{
  "arch": "tc_resnet",
  "model": "sound classifier",
  "dataset": "acted Russian speech (Dusha)",
  "train_examples": 26041,
  "n_mels": 80,
  "hop_length": 160,
  "input": "log_mel",
  "spec_augment": false,
  "win_length": 512,
  "targets": ["emotion"],
  "num_classes": 4,
  "norm": "batchnorm",
  "hidden_act": "relu",
  "depths": [4, 7, 7],
  "kernel_size": 9,
  "stem": "single",
  "widths": [128, 160, 192],
  "loss": "binary_cross_entropy",
  "init": "kaiming_normal",
  "residual_init": "none",
  "optimizer": "soap",
  "beta2": 0.95,
  "learning_rate": 0.0015,
  "beta1": 0.95,
  "shampoo_beta": 0.95,
  "eps": 1e-08,
  "precondition_frequency": 50,
  "max_precond_dim": 1024,
  "merge_dims": true,
  "one_sided": false,
  "adamw_lr_other_params": 0.0024,
  "max_grad_norm": 1.0,
  "adaptive_grad_clip": 0.02,
  "ema_decay": 0.995,
  "max_steps": 7600,
  "batch_size": 512,
  "epochs": 149.4,
  "lr_schedule": "step",
  "warmup_steps": 380,
  "weight_decay": 0.1,
  "adamw_weight_decay_other_params": 0.05
}
Rows from block 5 of a small sound classifier, named by matrix and row number. Rows with one number belong to one channel. Each number is 128 + 32 x the weight over its row's rms, rounded and kept within 0 to 255. All counts start at 0. Numbers have three digits each. After the name is the row's rms in percent of the matrix's.
After each channel's rows are labels from the 100 clips, of 14848, where the channel reaches its highest value: "strongest on" is what is common among them. Only what is clearly more common there than usual is listed. The data: acted Russian speech (Dusha).
# convs0: first width-9 conv (model.blocks.5.convs.0.weight, 160x160x9, each kernel summed), inputs 0-79
# convs1: second width-9 conv (model.blocks.5.convs.1.weight, 160x160x9, transposed, each kernel summed), outputs 0-79

convs0.67 105:105157126197138150048154127100119105086129151146163095113144074144111145086101106047080139117111116114091116148111142116121131157140144105115114081145091167117162096053091088171113129098109106125124109103108161062141115171113116089109174175
convs1.67 098:170183138080152121157095152134116129161072220105107087171092118167100081116080081133131105193145119114176121157155163106140129108079096159150092146110138158157117163154114105127130103161096173189121052176121090076170097165099105131109084179
strongest on: emotion: angry

convs0.84 097:169186098106068109096144109118127179094116157127141147143101094139138111127097126140122175105166108086203114128057090136153113084155106077120115124139115122142135133115114131129146165096091183169131106093130036149086186192082102057130125100
convs1.84 101:123099116113127169105076110084111114153141138186127105135057171119121118185131111077125201083152127142104097110157092048140088124099120075132108125178114105107126113091144073067106060087139148120167066133140107124113078114118161097119143104
strongest on: emotion: angry

convs0.0 103:121144142120118144144095173218159103095077201154151118151075127187115171143060095134173126141153147104147140115163121129187061141091128134127124102118110191096189134108121155115132179141167100110109161161106167114126139124131158086111075141
convs1.0 094:194151161147053112082183126109167135154121106132102138091086055133100131161062108145185079170133179126141134185160112117188140095124083211133172137157125152127104126118150123078156168159142163145163151132106126111166121124148059123112179171
strongest on: emotion: positive

convs0.71 104:110134176145147121202046137174126121113184162131091108090159162084146146113187167099102103080158109137156134135135082181137168129072106181137069163142110120146120089121101149126082147141114067105185111120039102102118116075113105145123121104
convs1.71 091:119062156111140201176093125129147213113141173136104124093113108074085171138169140099127152093114095111117172121176096143115132171106147134076126121131124116161141120125131091105126097127176141104073085114124117200183086164154185129140119124
strongest on: emotion: angry

convs0.55 107:080136142142077068133108152065172131176102074152118177152027104107071129114135119146078160145099088118142082102196141127201126116087143122116121088092111132166145117066118116071039112076112136159171090101071095107114116125136101119123117107
convs1.55 105:109101108088137074141100131169089102130143202102165100187112121159162087094070129114093178099148092156085149127114075151117180127098125200093125088064142107162103094108137084058135099126128132176156139181176049136127160150111173120148135106
strongest on: emotion: angry

convs0.150 107:125090132131080144184146170174142122146196107073080119083126120088151125133117112137191128120124094123137121127145116166122140107087111152103078078077150143112119135122127143127142156113139125162074140146175157142105140131104154089168057117
convs1.150 116:139101127121134169131134157117157151062090085117110169109117147090098104125109112110183154066149121158171120181095120109132108160143133138115109149121108151118112166130125062120092097160091113133087121139189154143157212098164160145112138052
strongest on: emotion: angry; emotion: positive

convs0.58 093:120114111106124154079116129117152090131135169198134139040082194045181190143127042128125136067160116130107150119142136132138086141129141085158145153095163115114164163129097116119113137140073150069144125106113124103113152160141154133116107102
convs1.58 097:072108117147091154121158106143156125126104087133132127153124073064065106071088088198135110115067136110145120160118099130133127141147090122167154152095183117111079083129159127126127092163098134089127170156140075143123155116154116189123131090
strongest on: emotion: positive

convs0.78 083:086112043105096140163087130111128090161096134090083116113158162105087065135099137156142117133092119062148188108101159113092117039101123129140136098141112125124145150082121121083147126079122108072111194140119106143105090132070179120195100109
convs1.78 090:125112112124120127097160114099126142191161144144159127089156104085142149112143191178160160131140177088113108065185101101092135115185143126147102107115116169138140110115086070093106156137136139103154117147048140154164146132115134137138141162
strongest on: emotion: angry

convs0.69 102:110104122066096159147091238097096143078117109153059103190130141156165083092164110151207122160140105150147112097142099127135101154094141103139115106130119169130117171085141092091096141081151141094127116079127111120120102123169124178092139071
convs1.69 097:106119057120145211133175138170087150149122140127161117094133132168142126116106108143162115094160162140085142173114152138161143121116151107057146129131145169112122133174137145148183124153157125125169150123138091122117117153106167182138134079
strongest on: emotion: positive

convs0.43 100:100139107089105103135151117125142138164187150067107051199080103164113160119109132135130201120171108134138152067111144160088180113224102137172142140163117124111180141106146133102123128223135095156174113186115136132137133118165159112206153118
convs1.43 096:098116119130114101149120144064109118130109133063148133096115123159150115082183109122101088109107067106156138092094166090137109129144162117135158071116116077139189088124122150150071146114153124136139117137169098132062086096072111100123157098
strongest on: emotion: angry

convs0.31 104:138138121136090118124106164141158121148108098114097139158133138057154154103136155085063122168049130139125129150163151116139175136158093097073071092152116094115093136036119151141095132114122087063138134072132131113143175077115137169197179113
convs1.31 097:149154096143073128179087153138110146148107104181126126175149167117177179138123165128112173105065189083117160118125067153078117124091148075136118126130154059226098137130078101176150104110150156090052156114085077118130151089132161170141101150
strongest on: emotion: positive; emotion: angry

convs0.72 100:108141137096130143157106110146142123182099147064158158139140160049187185150143147123135135138114132109121132182162103193112193109119121148155077142112159124118117133103142142108122080166139118146171147177141084178149111164096111119125157146
convs1.72 105:100064124161144123148152111144120099127092099146111126199158072142092114099154174159122098169096052095104067142085160151166135091167157145154083160106135203082109177125152130172112192153116098159102107125174090149083103129097122085133091118
strongest on: emotion: angry

convs0.127 101:152101106182207118064096097095117134152103164101148117142131166106164122120165103166184097166166167121128153188106135154080162109082121160128132173110133093115158135142122144103128090114127146158081177116129163147168129123054077115206214202
convs1.127 091:138162079139109130147081128136142200158165157072153215174082105075112113191166113105112128090105189129158142088096061132174122089133137115148111161170146148075081168129156119175152123108145115095095180097152167105140153103121159158146084067
strongest on: emotion: positive

convs0.98 103:138145171156065112141162107154077068160119095119113121094114118139140131141088176119108193178042097113110140110084112153121150158130188152119157106143125170114135088198136101177128154053165144084047094130120095095166107128125161126201120142
convs1.98 104:091168053073094075191091182101147113136119158096109133144133136127137148123088103091081189124118119074138120084116121148077099147129115111109168124216120102154099105104111136133108188095120147159101115087132150087169148138124158137120129101
strongest on: emotion: positive

convs0.22 098:091100098136136158180185133106167080089120146146070181088046147155087147142118110150145102062128090133136122116129140159156168166116147112148093149107126046173059177098096105117135079170113146109127107074093117141163129117154128111155096174
convs1.22 091:126098106180157123135104152123170177148131078126157115152126132162127106098174115135191093137158085078076059163117109149106111130159122127123133145092123101056122149200099120120140131116157086089137111193129014128087123114132149099085181128
strongest on: emotion: angry

convs0.77 100:190129145116126131135108120091140106128117119148166111106084130164100119186174151158140103120112139167107205087144118140151102151064146148137089094169072157184077088180056137036173120151159130123161144109045135103117165133144093121143092136
convs1.77 079:123136089134083138093148124129165162043147108131158142125185159138122090169157104127144074147150106121135111139111097139044155130098092168075113167098132050121057124174154121083173176118145132146149061090164167139070086176138130095107108128
strongest on: emotion: angry

convs0.10 091:164089121116122108133115105169081143139205142133118122101132174161129100112199186102181078109150109127139174094107105114145182119158118145137107127100074159108112130153119083070115091140120123137146083208195170109140061154080187156166112115
convs1.10 108:086140131128135136162156145123093170106150129120105169096213102152061177108093127095167121128190116114151110146077123184109154118108154156179101155090100123061147110148126127097106088154103128105152109122055124124123181102134158118122191178
strongest on: emotion: angry

convs0.100 109:111093106093060156105120085146147096113082123149127199092127097109112138163118134081138104129145128153118071174137128160102162099143128157100123150219126134144079183122117064134119099168114115173095139107111130155126112132139114102102170117
convs1.100 097:166132139117172101132191099166158161168127203090145163180103201140153167105173139114079146161101101103111061192129152182137158156137145179143154133141134183127164158181071091106125134119145106123155128132126125120133158170089135117108178146
strongest on: emotion: angry

convs0.38 096:134159169062103026139121124172127113119091119131166103116143128080131075096050101206183082143127161095152122151161135082163136061123138112101181111144167180130099160124090105114197106113122142150156177155141127135090095134159139143139149125
convs1.38 089:102149129125131158107149105067147174135101119181074070151119154114175153136145099107120127188143106097094155034174161124142112117122158088086163081083073123168090095071090114091062185172134133130105110140161179124140110091125085168165166142
strongest on: emotion: angry; emotion: positive

convs0.23 098:160176101151168065158080103140132155201089153165085126186150106134116133099087041132096152082074097155107106148126122117134142094118125088042090109148109126156084149107078073163101108127100122142164170146103138135181118149115111076119152122
convs1.23 108:099173169134134116184060100167160132100124160173137162153083177148093091135164080119088136150124110173128138215157130149119106111156145088128146110160158111135182107125139198202177129167140103136134101089151084138137073106142097119093076132
strongest on: emotion: angry

convs0.114 096:074102131163128169105104120128173219051142112172072163181089135112138150162140168120096106128091150116146113180185123152166135149154142093145121123172182104104090153100132105134099093121122164124114114174192196085128143074143088119125165137
convs1.114 104:125110082110116122109102119086111157147115071106104065115159140089154117087113177129112106147080165086093144163122086190133141116155152123110184210093094042149118137185126135065105215147133079141102130099051144116102101148164093150145154114
strongest on: emotion: positive; emotion: angry

convs0.97 091:136151122147090153090130137113142122144101173167097149131122140144128104163138095064081090121128118126123153102160131087200209120088150142174122165078109131209071124157146125146165076125116103141121143111131082182135023131067165130139133128
convs1.97 099:087130111104170113147074116093148140099132116149135127205131098122115085110109095080109096098116107102136097160072132148115093129135088129152096117100114120151190105137163153153061138098157158123119107145086092175096103092094155069102086126
strongest on: emotion: angry

convs0.113 109:096154126132102148106071125108101120094098116139126141146155132143161103130080125144106145138191118141205123155104114150166063163055116137093194134159097133058148130130118136120117121111141146113114157113107147122149127121153106115112125182
convs1.113 108:202140135143135129134148092110144112140150170108158124180075149183101119185125090145134109127109102114191120122137174129106153125091134133129144151142147176123128075207129092118143099122130138116144092170077183128139145125136099143088120131
strongest on: emotion: positive; emotion: angry

convs0.62 092:166160098116180102090210089157166132149082164100132096148112113122128131107065146119115146127124146171173138095180099113042156143150099162080150089121126138142077124154136145178101136130153124110096170111126104126075130174078119085136202175
convs1.62 092:155121103140125137179108094129163109099098186134131134088172184095119102142139082114119103197190096117154116099084133133124099176144155110091077152072167149157124165065139125179101153148094130126132111122130168144121122207112097144128150151
strongest on: emotion: angry

convs0.118 090:136138150115125110097151135130167119100126081068099085154145123065119099122149173143097162167131150106082151159103107131130127115184072158105100073100136166132109094148093144166141093043130096154075128121139188124088117137169095160164098118
convs1.118 092:115109079134133145117116083080100145151077075136106184118087138131102129134161119167140096141138139115106123169115093156096140154160105156164126148131075086076131144146138177053109099085164133118182130097125088187060095135116142103100075088
strongest on: emotion: angry

convs0.8 090:111105190102121137124186136128104083136119083120143086165181161119058097103149079099191175085163121105101132145187143082162170109102135141157147129112201137131110102103158079131100086099113168133118139128106108142081152172106129192205116157
convs1.8 097:093168151149137109091154123121121161127121148113153142144129162095119174163092121119172092140136086072140084078068141115131096110080136120127148094125200147047122120101123125175078143107139178142064024136149144130156123084100129150149085134
strongest on: emotion: positive

convs0.42 101:155112133102107153121160172023172123119128170179183108126158126101058124149136144093109079184063205143035083163112089129104108093159122112142099113128128132146135130106142161115147141080130141106148162126105101128097064109131125145131137157
convs1.42 102:125125133124137139076154117139113089116104090143116138145246153144051117048190095133141111159137082138113107159113086153133170147157131195197102112103112128127135129114130085201129117141120132130152064126158100146067114147135161114130148146
strongest on: emotion: angry

convs0.132 102:117133150124122094074154111172142094103117134143128128132152087149129136115176107114147171176119179164139128068109073093087146122102086180137108096103051100152125117146151138178136075073144174145176094166134103080143076198195140060103111173
convs1.132 110:103128108127150138148085063064114158163114131116094115094146088127088111113151149118134097121146138131170093099079106189062178141122098124108059108156131127077150152144119129045123114088090228097143092088080116146124126189088152079047156107
strongest on: emotion: angry

convs0.129 100:126166131136123179180155143145119136099109102173168157125114053148068108162162114177123153139131170085195120121185087112140090126130095173149092138105156126133133051100140127182123135143069093147072174131161151137082123145103113078142149122
convs1.129 092:166124082173122095053113193124139112131092147159092107083092062136123148148078121093180177116130118099128146120103107113140100107141169148181157140117120158085143170088114175163162072136153114166124112103086130160127122140136116115136137125
strongest on: emotion: positive

convs0.27 103:128100189105129204155135118146147116143144105077123137087129176179106132137150202129156135192107116148120193163149126157114119091144133143153143170114150058120135106128189131143118065140133155105122123105143138126104095150055103100080125114
convs1.27 107:124151107145165145156100123099157130119100078109102184085155142084078095156153174150110147102181118141117162124119048042098141104088161161134162127138119164122185155088140131108137149130135051110136075100094068109133180090127086129069138132
strongest on: emotion: positive

convs0.153 098:112125122155135117116115120152147120139163098091119120111167142199114122162108129163158124114171102106191135128134130220095110199136144111100159132065187107119173123148165126157128143131173080110119100123186128102163157121080108214088102102
convs1.153 103:134187083100149142133119132109176120177047115094101136109113076144124085124077072126166157092111089054090159180071153129099100116124114122110193122131132175132112139090148173131140116161093122124112168143099153166186132057135117155149064118
strongest on: emotion: positive

convs0.144 099:150114108105125140141142124119205166139212127141118189168090069126128100118132062129116147132113132086135166080196069113165129051138097129176139095117104152121101111140134092066091092136047104129138131094171137154150160137149172164110092097
convs1.144 098:080054121056115132080128083066131151143129163132187160167152106139099124174140149094096096103102153092135082102188155145124144161182110132173121164172150072078125136119164135149087125192191129106149155172148172152066162124137140133092089131
strongest on: emotion: positive

convs0.46 092:161105072115099120167161124154163094102065145111098165109172131085126112100166111175072126111164150146134111197123097167113055111047135156112114145049151139121096179122138102068166159100161080161115089166145112159133128156094170086066166101
convs1.46 099:180146124120201196161136110175192172165128153147169149146123175099157120145122161051127161153137102118071136102127127147172196156101155143137141141147188098070208123108200165197097133119152055098148096135122081132131151164149096162073128195
strongest on: emotion: angry

convs0.125 102:120097135182125150138127096153098083164154141124142106103135119178129138129120097109089123139067144163087062156113100144120161141148063163101116129116103121105177138133181189149094079119134093183155089128133120133145140179132061101157060140
convs1.125 109:116147097082174120191102181080134102111101093137107114120095183083108130147161095119068144078057075132116131086160146108120120144119112094115141122145152082155097137147137137166100101149157117141165122098130090118068153127128144077117120115
strongest on: emotion: angry

convs0.5 108:108093199098104095153148149077147101074166114040135141088127114134150192143116126118096148076135080119170113107098081122150129153058121157129134152115141155089146156169154157076130130117172177111129103156065161084082125124165094105148103161
convs1.5 102:213106149123154120161168098154194144141092055098044098081123069138098121064173156119187098107088075115107173088187113091184144120113146154118095128086112117148152104112128117117129114121104160122120174136110087141155173119125099105159103107
strongest on: emotion: angry

convs0.40 101:188138117184165114165102140129094124120138084111157078082156074119120152149142114123140160120119111114189123158079137088118154138105090074167097115093139115130110152140178115156155162129143120187128095119134127081131070150093162171173116116
convs1.40 113:147120160126138082164106185106200136109194109151113158143176066106191105071124122139099167095128148176135091081121126132136092131158147130183124103167104114158126105073106134190108077141106120127124180181109145146145152144095172114170107118
strongest on: emotion: positive

convs0.133 104:119151156151121095153183109123092134142086135091101166146109140108102122133099112106180117144154081137089132130147167167117085088049159125123161163110161123147112127083091111116109096153112142084110114140097148098115159099096183184132105139
convs1.133 101:105180125088084155101068154105100146119119117090143129216063106149090141109130100130109186100146109112078110129111158080176175139073153103097105116086176084174099074128164102224130169104124129107116116133130096109162149140142123223161106139
strongest on: emotion: positive

convs0.112 092:117164114105177114147118110132043162088120139145129151156125153141111126127074135133167114091157159120158168083096128117098159125136121096132153095102127176138240154122122093142109123065096075165120120133076165060186103150126133108071059143
convs1.112 091:194091079166170165164139077105111150099171175148198150124152094137183129160105143152153136124140150151169168150083113173099188117101130150134086145113147117139112106164135066085121097105091142171134102160127096108162096178126101115086175169
strongest on: emotion: angry; emotion: positive

convs0.81 092:207177162161141128108138129157103145130186132147130086107104176070151148128089210096112127098107113086145141120127142141161143176099165121098136111144140175161115080097087093198153134129114095129109132145147134094111113111079166136143165173
convs1.81 092:149160119114136125091165093116141145131092127164087131152188086125140166117136192141065131079151173124163135120115140097105117128158133148138106172138073163174165135101121048101059151121102173137125118155091161162131150138098116105135165121
strongest on: emotion: angry; emotion: positive

convs0.34 091:135155119126115092144093105111163140121104113052112140127139173110097092147166198145131091113160138158123118080135086151208142104135132130174098081117103126114130107129095138125135132093099090116132118135095170136089081117101087172118155136
convs1.34 101:171115150084109115113178098115084181089101149111145122104121155158103180016066149110087157173093106130164129166160082118113210180112159182161144189107045164112156129114121146092134157158110076114133108132098099126161106099135079096129132169
strongest on: emotion: positive; emotion: angry

convs0.141 099:109091113142130122082152076144104128115123102124103165104087148037155148108133109145140093123072028096089140098157123171082101067107166140141076149077193092125089146159153137065140108157064146116137106156127100063055139103118159120129117190
convs1.141 091:143119123158154150091147153098121144139135096074144133139105119094124124096105150132137158071173107107126138157091110118105100152103157109087107174183160090048123161116145113135095088101083104114083116132123099103137154137113199140121128097
strongest on: emotion: positive

convs0.152 101:126120138186113141083115147158132094118159126115164148155132063120161150120119136077162114131127125168146145164145101122152115137104129113118087086172107086149139087195195074173170215176122047081119152057149156116144067128164155083137078139
convs1.152 120:129135110107144153081120176112087174122083122075142126131092119095095092191116087140114131097152058190122134171076183131092116107129146090103127094153124113116147170115082109142021118109142144098132105108151138109120101177103149096079145084
strongest on: emotion: positive

convs0.74 107:112133121156122176183170126169133137105234105136110119085131168136106136135156184144123064151162166179115091174180137122109149165165115133160127127169115062148084124113093132137081140163133100134183076094073117154128140103093141114090116079
convs1.74 101:089081074090130127146121153141123171125115066180133125130124104158099159111066141171122151146113088104118167138126085126153150197144135107120127110150133104123107126183122121128063071100153160177093175118130121113111075097116112133152227085
strongest on: emotion: angry

convs0.134 102:145149110144137125096091124161153102111132076104119143131168143105137146166089127100140076102194093151170184169116118131167108110106189154092131132143135100183156133091160086137106126147144082102139098133104134156162050075099162066106153123
convs1.134 100:119093151108212093123094164099170187128143111185081055104093090173098158175123185154103109132141130120103148139074171099126150109115150113068054160170137152087184159129131138120106141125108180085147096131082137113112110172098079075108192139
strongest on: emotion: angry

convs0.145 097:132149138148165137138112140111097140166170108100135105086144088099088071174095079142163183057065069100150139099135130125123179174069139126153112148067118122162155127145092156144121139131147154137089188121174107133091110182133142129088135190
convs1.145 096:147107117128149188066156150097113163160142142129131137165176155115127112163118083127140174142118067133141112133161054142101118121170143125116108137102111149097104163078128135092122079174195176095095157191138148138176161126141118118114111089
strongest on: emotion: angry

convs0.1 099:125127144102157113160168113124112123103106142204125111147122124111158141110097092150078105161077083109133136158104120128108151049093139097087166165088101099107140170133119092134160113124122142151096109133136137139163144109111132192179096217
convs1.1 107:090177082135112161091127094127111134140105096132100074179118120160104119141141156138163104150142129063084038108141128142084130111158155076088032096113135115041156108087146126097089132091064147090108132067082159100099112117144079095109185116
strongest on: emotion: angry

convs0.108 098:203116089117135085108111153085165172097107201137127138105152103149131137155123114103137128186134093107126161126174183160068155097139088076080146118147130107056068135080107156147133128127139154128110101168140162154142050149151159100065132143
convs1.108 100:104148184147139135156130080154055148122143135157125131152138051097176156159082124121161086122195072124152129110087123130091186124086127090097077127068123082118128146100197139125095132140127083117137150126162100151142124197101160165175116120
strongest on: emotion: positive

convs0.75 094:160058097158140195115092076052068146082158127071115115041170129117121143148100142161154073160145204131150096153139140110061070131085122105138159110171127130131123121150067144106137067197146087161141092112141143102124067116124136173098100142
convs1.75 088:104099113142083109089108139097117173087114139137165117143211064128202169125119101135138130140104110120076122128144127092055082161171144086136082071116147091141110155061082135077126168140117107080146139147134144129104162082100154136127164090
strongest on: emotion: positive

convs0.123 102:148110108151152107101154089072139106129130059098131111103113132106190176080119156187117114128139163086147143184085110074141102119159096126123100105080165114153165118151084096103151137123110135050134110145155166098128135121156187159049181125
convs1.123 109:169064120158136137078145126112152090131134069118135128108170102162101105108095149188137155113111099139105143078158132136110149184165115049161118169122096140092154119126136118126025148138122199113085098098126133101117209126158112119174091074
strongest on: emotion: positive

convs0.36 094:108055160201175155136127094156123119130148162105153180139095138167107149134072137164142174174114149230147109141081142138105134151162135119105094123152086105112089150089136180160097131146073095120103145096133136138123144131160124079123167137
convs1.36 096:106154097113101176182085184167071175167166172084058128148073114103109127154173067140080108092117108136192108171109151140123114125173096062173116177093142130099145214178085148115168104116109109154149157136015158136114112116198107130098179130
strongest on: emotion: angry; emotion: positive

convs0.50 108:123151091072104103100188163076093173174076111121124149150135132115127190080121143119144122136115109162167111075152122111131107133140119136118131145135086122109191081111116092096102162143132076146125101255054106129148167125092131135180090082
convs1.50 101:101164118108115130152152116172105151152125165164164055180147137133127111101140168124184145138148105088142125090125186096195135129088133078072158095122105164110123137112159106132150133183057120121141145126139144122109185106137108103148101136
strongest on: emotion: positive

convs0.19 098:137136150123135113083159076092090077084166106158122127116124098104093148086079121120149131137162085224138172130052146177108121122139146093067177095110098135067128124109095078077146151146194092073131062147092116126114102160062112135147153167
convs1.19 096:207118170130109082148159173154160157133095142085091125059121097103110094073108136121065121097194161122169094121126097141173150089128114139080106120109101120191172172163089111114175151098123142098102117141096165118168190131053153163113130131
strongest on: emotion: positive

convs0.107 098:087098117133070057093112111089113132103152097176142140102105115111124081142105082145109071125127132134080137154106064173134081148102136122145125141130113144159043096156170103059097143122187132114160138147110123098135062146101126194059151171
convs1.107 096:109122184148128140080130163091128078117106071083093070122133101108123125131141160127087141109103160117098095123066142135066167096182129096123123146121148112140084120151112111200085137115119135143221131088126141124186157058106176159139155063
strongest on: emotion: positive

convs0.155 095:096149099128115175129074071066130106178124142105092184150103152154096099155106115130101101123106128105125172181087068176096145135150128176163123146123149079082147109181121154122065124044099088148103117126147102176136121125150094095164110180
convs1.155 099:084163098153090168111113110174070146123124171107170111115072136103102111157116082134089109061094115135098124109121104096151119146169116160096171162175113134095161132117188186146186104143163079147137133178038137174195102138125139092124083126
strongest on: emotion: angry

convs0.13 099:165200111091115093164175124117138066130127126109101143082081111096145089102094184155141143147208107114111128123127104121119103121177186131059159141155106139111071128093142160093098100089103136142077071124129115095107165135110125157113145101
convs1.13 101:150079110153116126138130176118108116126118160137148151130110124071061110153107113156107161110175161072106102126085146063080195063110136092100092147201131182077132117116124128089127116090165121117122131117133077117165154191123191175150113150
strongest on: emotion: angry

convs0.21 101:108140132114105168149139128140187154168147131148104152096207122147194146110137136136125152126129162113154167113074147086187087124118191163092123137174136104130136152136111145161122061087148098132113121150118041122171109117135137137122106144
convs1.21 090:064112119131133185099073102134139118126084154130125095106132106096128094145115134095170101087124112126080089146112093115179147079113107151143101163150082182102125087104108173113251111101121132133083101122153173185090131152131118127106050126
strongest on: emotion: angry

convs0.88 097:135118125186112133133102161194099073145158149135137108121155140145142142201113128087149131159145113061139105106152143151112077116125149148121178151085199114097064096115101161122115151146135102144089170137141138137147189061120149168057111115
convs1.88 095:116187134131118157125118119132156192166096059135123100047146108125127160129146119077145173120163185143166093112159116137082150118131087122168159171150140134120097133169146159104139167053142084111125092113102159199152179050093141136128134122
strongest on: emotion: positive

convs0.63 101:111145047093130106076111121100097165093103120101085068141184121184137089100095161178186146154158143168131164099113159118101102085088157159081122128123146096081120174110126099117116176120109146133079120104130166102131115124147211124102107138
convs1.63 099:021131109181072097133112161173133137157108149069070133119144142055164150136119158110081143043125125112078144101060204129095117126093108054160122102090120109093116103113120097157117178139104109141118088120118183083119165129107083149124114135
strongest on: emotion: positive

convs0.115 097:134107120174139190165104043162123155132114163128151116149080098137168109113097131130072133220124155153136155201154095096151093143168077162088154093159143141158182159126149117148125129093092053144107150091139119135136070108124119188148166093
convs1.115 100:084088181111136150173110133146125133075175111083072086128092080117129135156094118129131108066153124101140112127158107096124116064148119064133166110120098112149153163099183098119111145176123089119138089139151114166155168143101163129083128128
strongest on: emotion: positive

convs0.57 094:095139168148150113178126162126103156146149182111114146106136099062118102100154101071029116122110140168160152158131089073077132159134089134092192035109141124123140102118130039069147146147134135097179121061122103153124112091126125109113209097
convs1.57 103:120186135094105120096139229187161109117127110140125065118101149124168108147099113120090074104107137179153185141125051124071083098130091093078167091177134134141187106114118122153178129125109134118154130080141085154144123118130132169139118107
strongest on: emotion: positive

convs0.83 089:141094126147146159110182125169075129111154135163097115173181149131162084085059106196147145131109164166138142106145181123107116065140143136120098165103099103127164136170149165156163102139103130142195087156110126104135116126110115161170084171
convs1.83 088:082111081174184179156118139115057184094098125130102064115116105109125139112127118156102095109122077127109138083147096055070135132160113070140162127130074207116106148190110106137126122133124119139189093084142124172075126119146113149115139111
strongest on: emotion: angry

convs0.131 103:139155088136198157114138167102122101106181177139148142120166066085145177211155127107143130121129097090141124134100179143121157133102090144136071115154152152179128139112105089155209103151171129169132152184148160152094148147148156139172117122
convs1.131 105:168101121109122120173088130109095140060164145156122147155139063110110058168123121135147098165109050157099130088118110096142148111180111131065145110118114081064143162107108138146090108090061084112135112146108179088132061079123084091183101115
strongest on: emotion: angry

convs0.33 098:056135075124082150185113098104104092150106132111095147113104129161105129124119161114117139107052164087097133168102116064121171120135123101145145150167159064157172165122126197132141183112143112157075141126136099154159079102181158160083116127
convs1.33 105:118094115153114146140164128067147086179087075121169093069164147062145184134144071104069157116111111061088132118136176117061131136174119139170162123183137121115159143129135151186142114103173112109115090128129062145193163096089122119141167122
strongest on: emotion: angry

convs0.91 101:169157112074123125145179126090108117072145129163197110131208144145131104070157124121134136179150186124114085155131076142186071133092158136172128119140097155132087117066141187139186138124202096114145089145090110107071107160131118134139116132
convs1.91 099:135128104074111180141018097134105101155121147076150148126177157169125111126172136137161132176125096144144099091150148172150183105163099153134108084127091153182116132112112139083110170148066174105105120108186095158154079121104137149118139199
strongest on: emotion: angry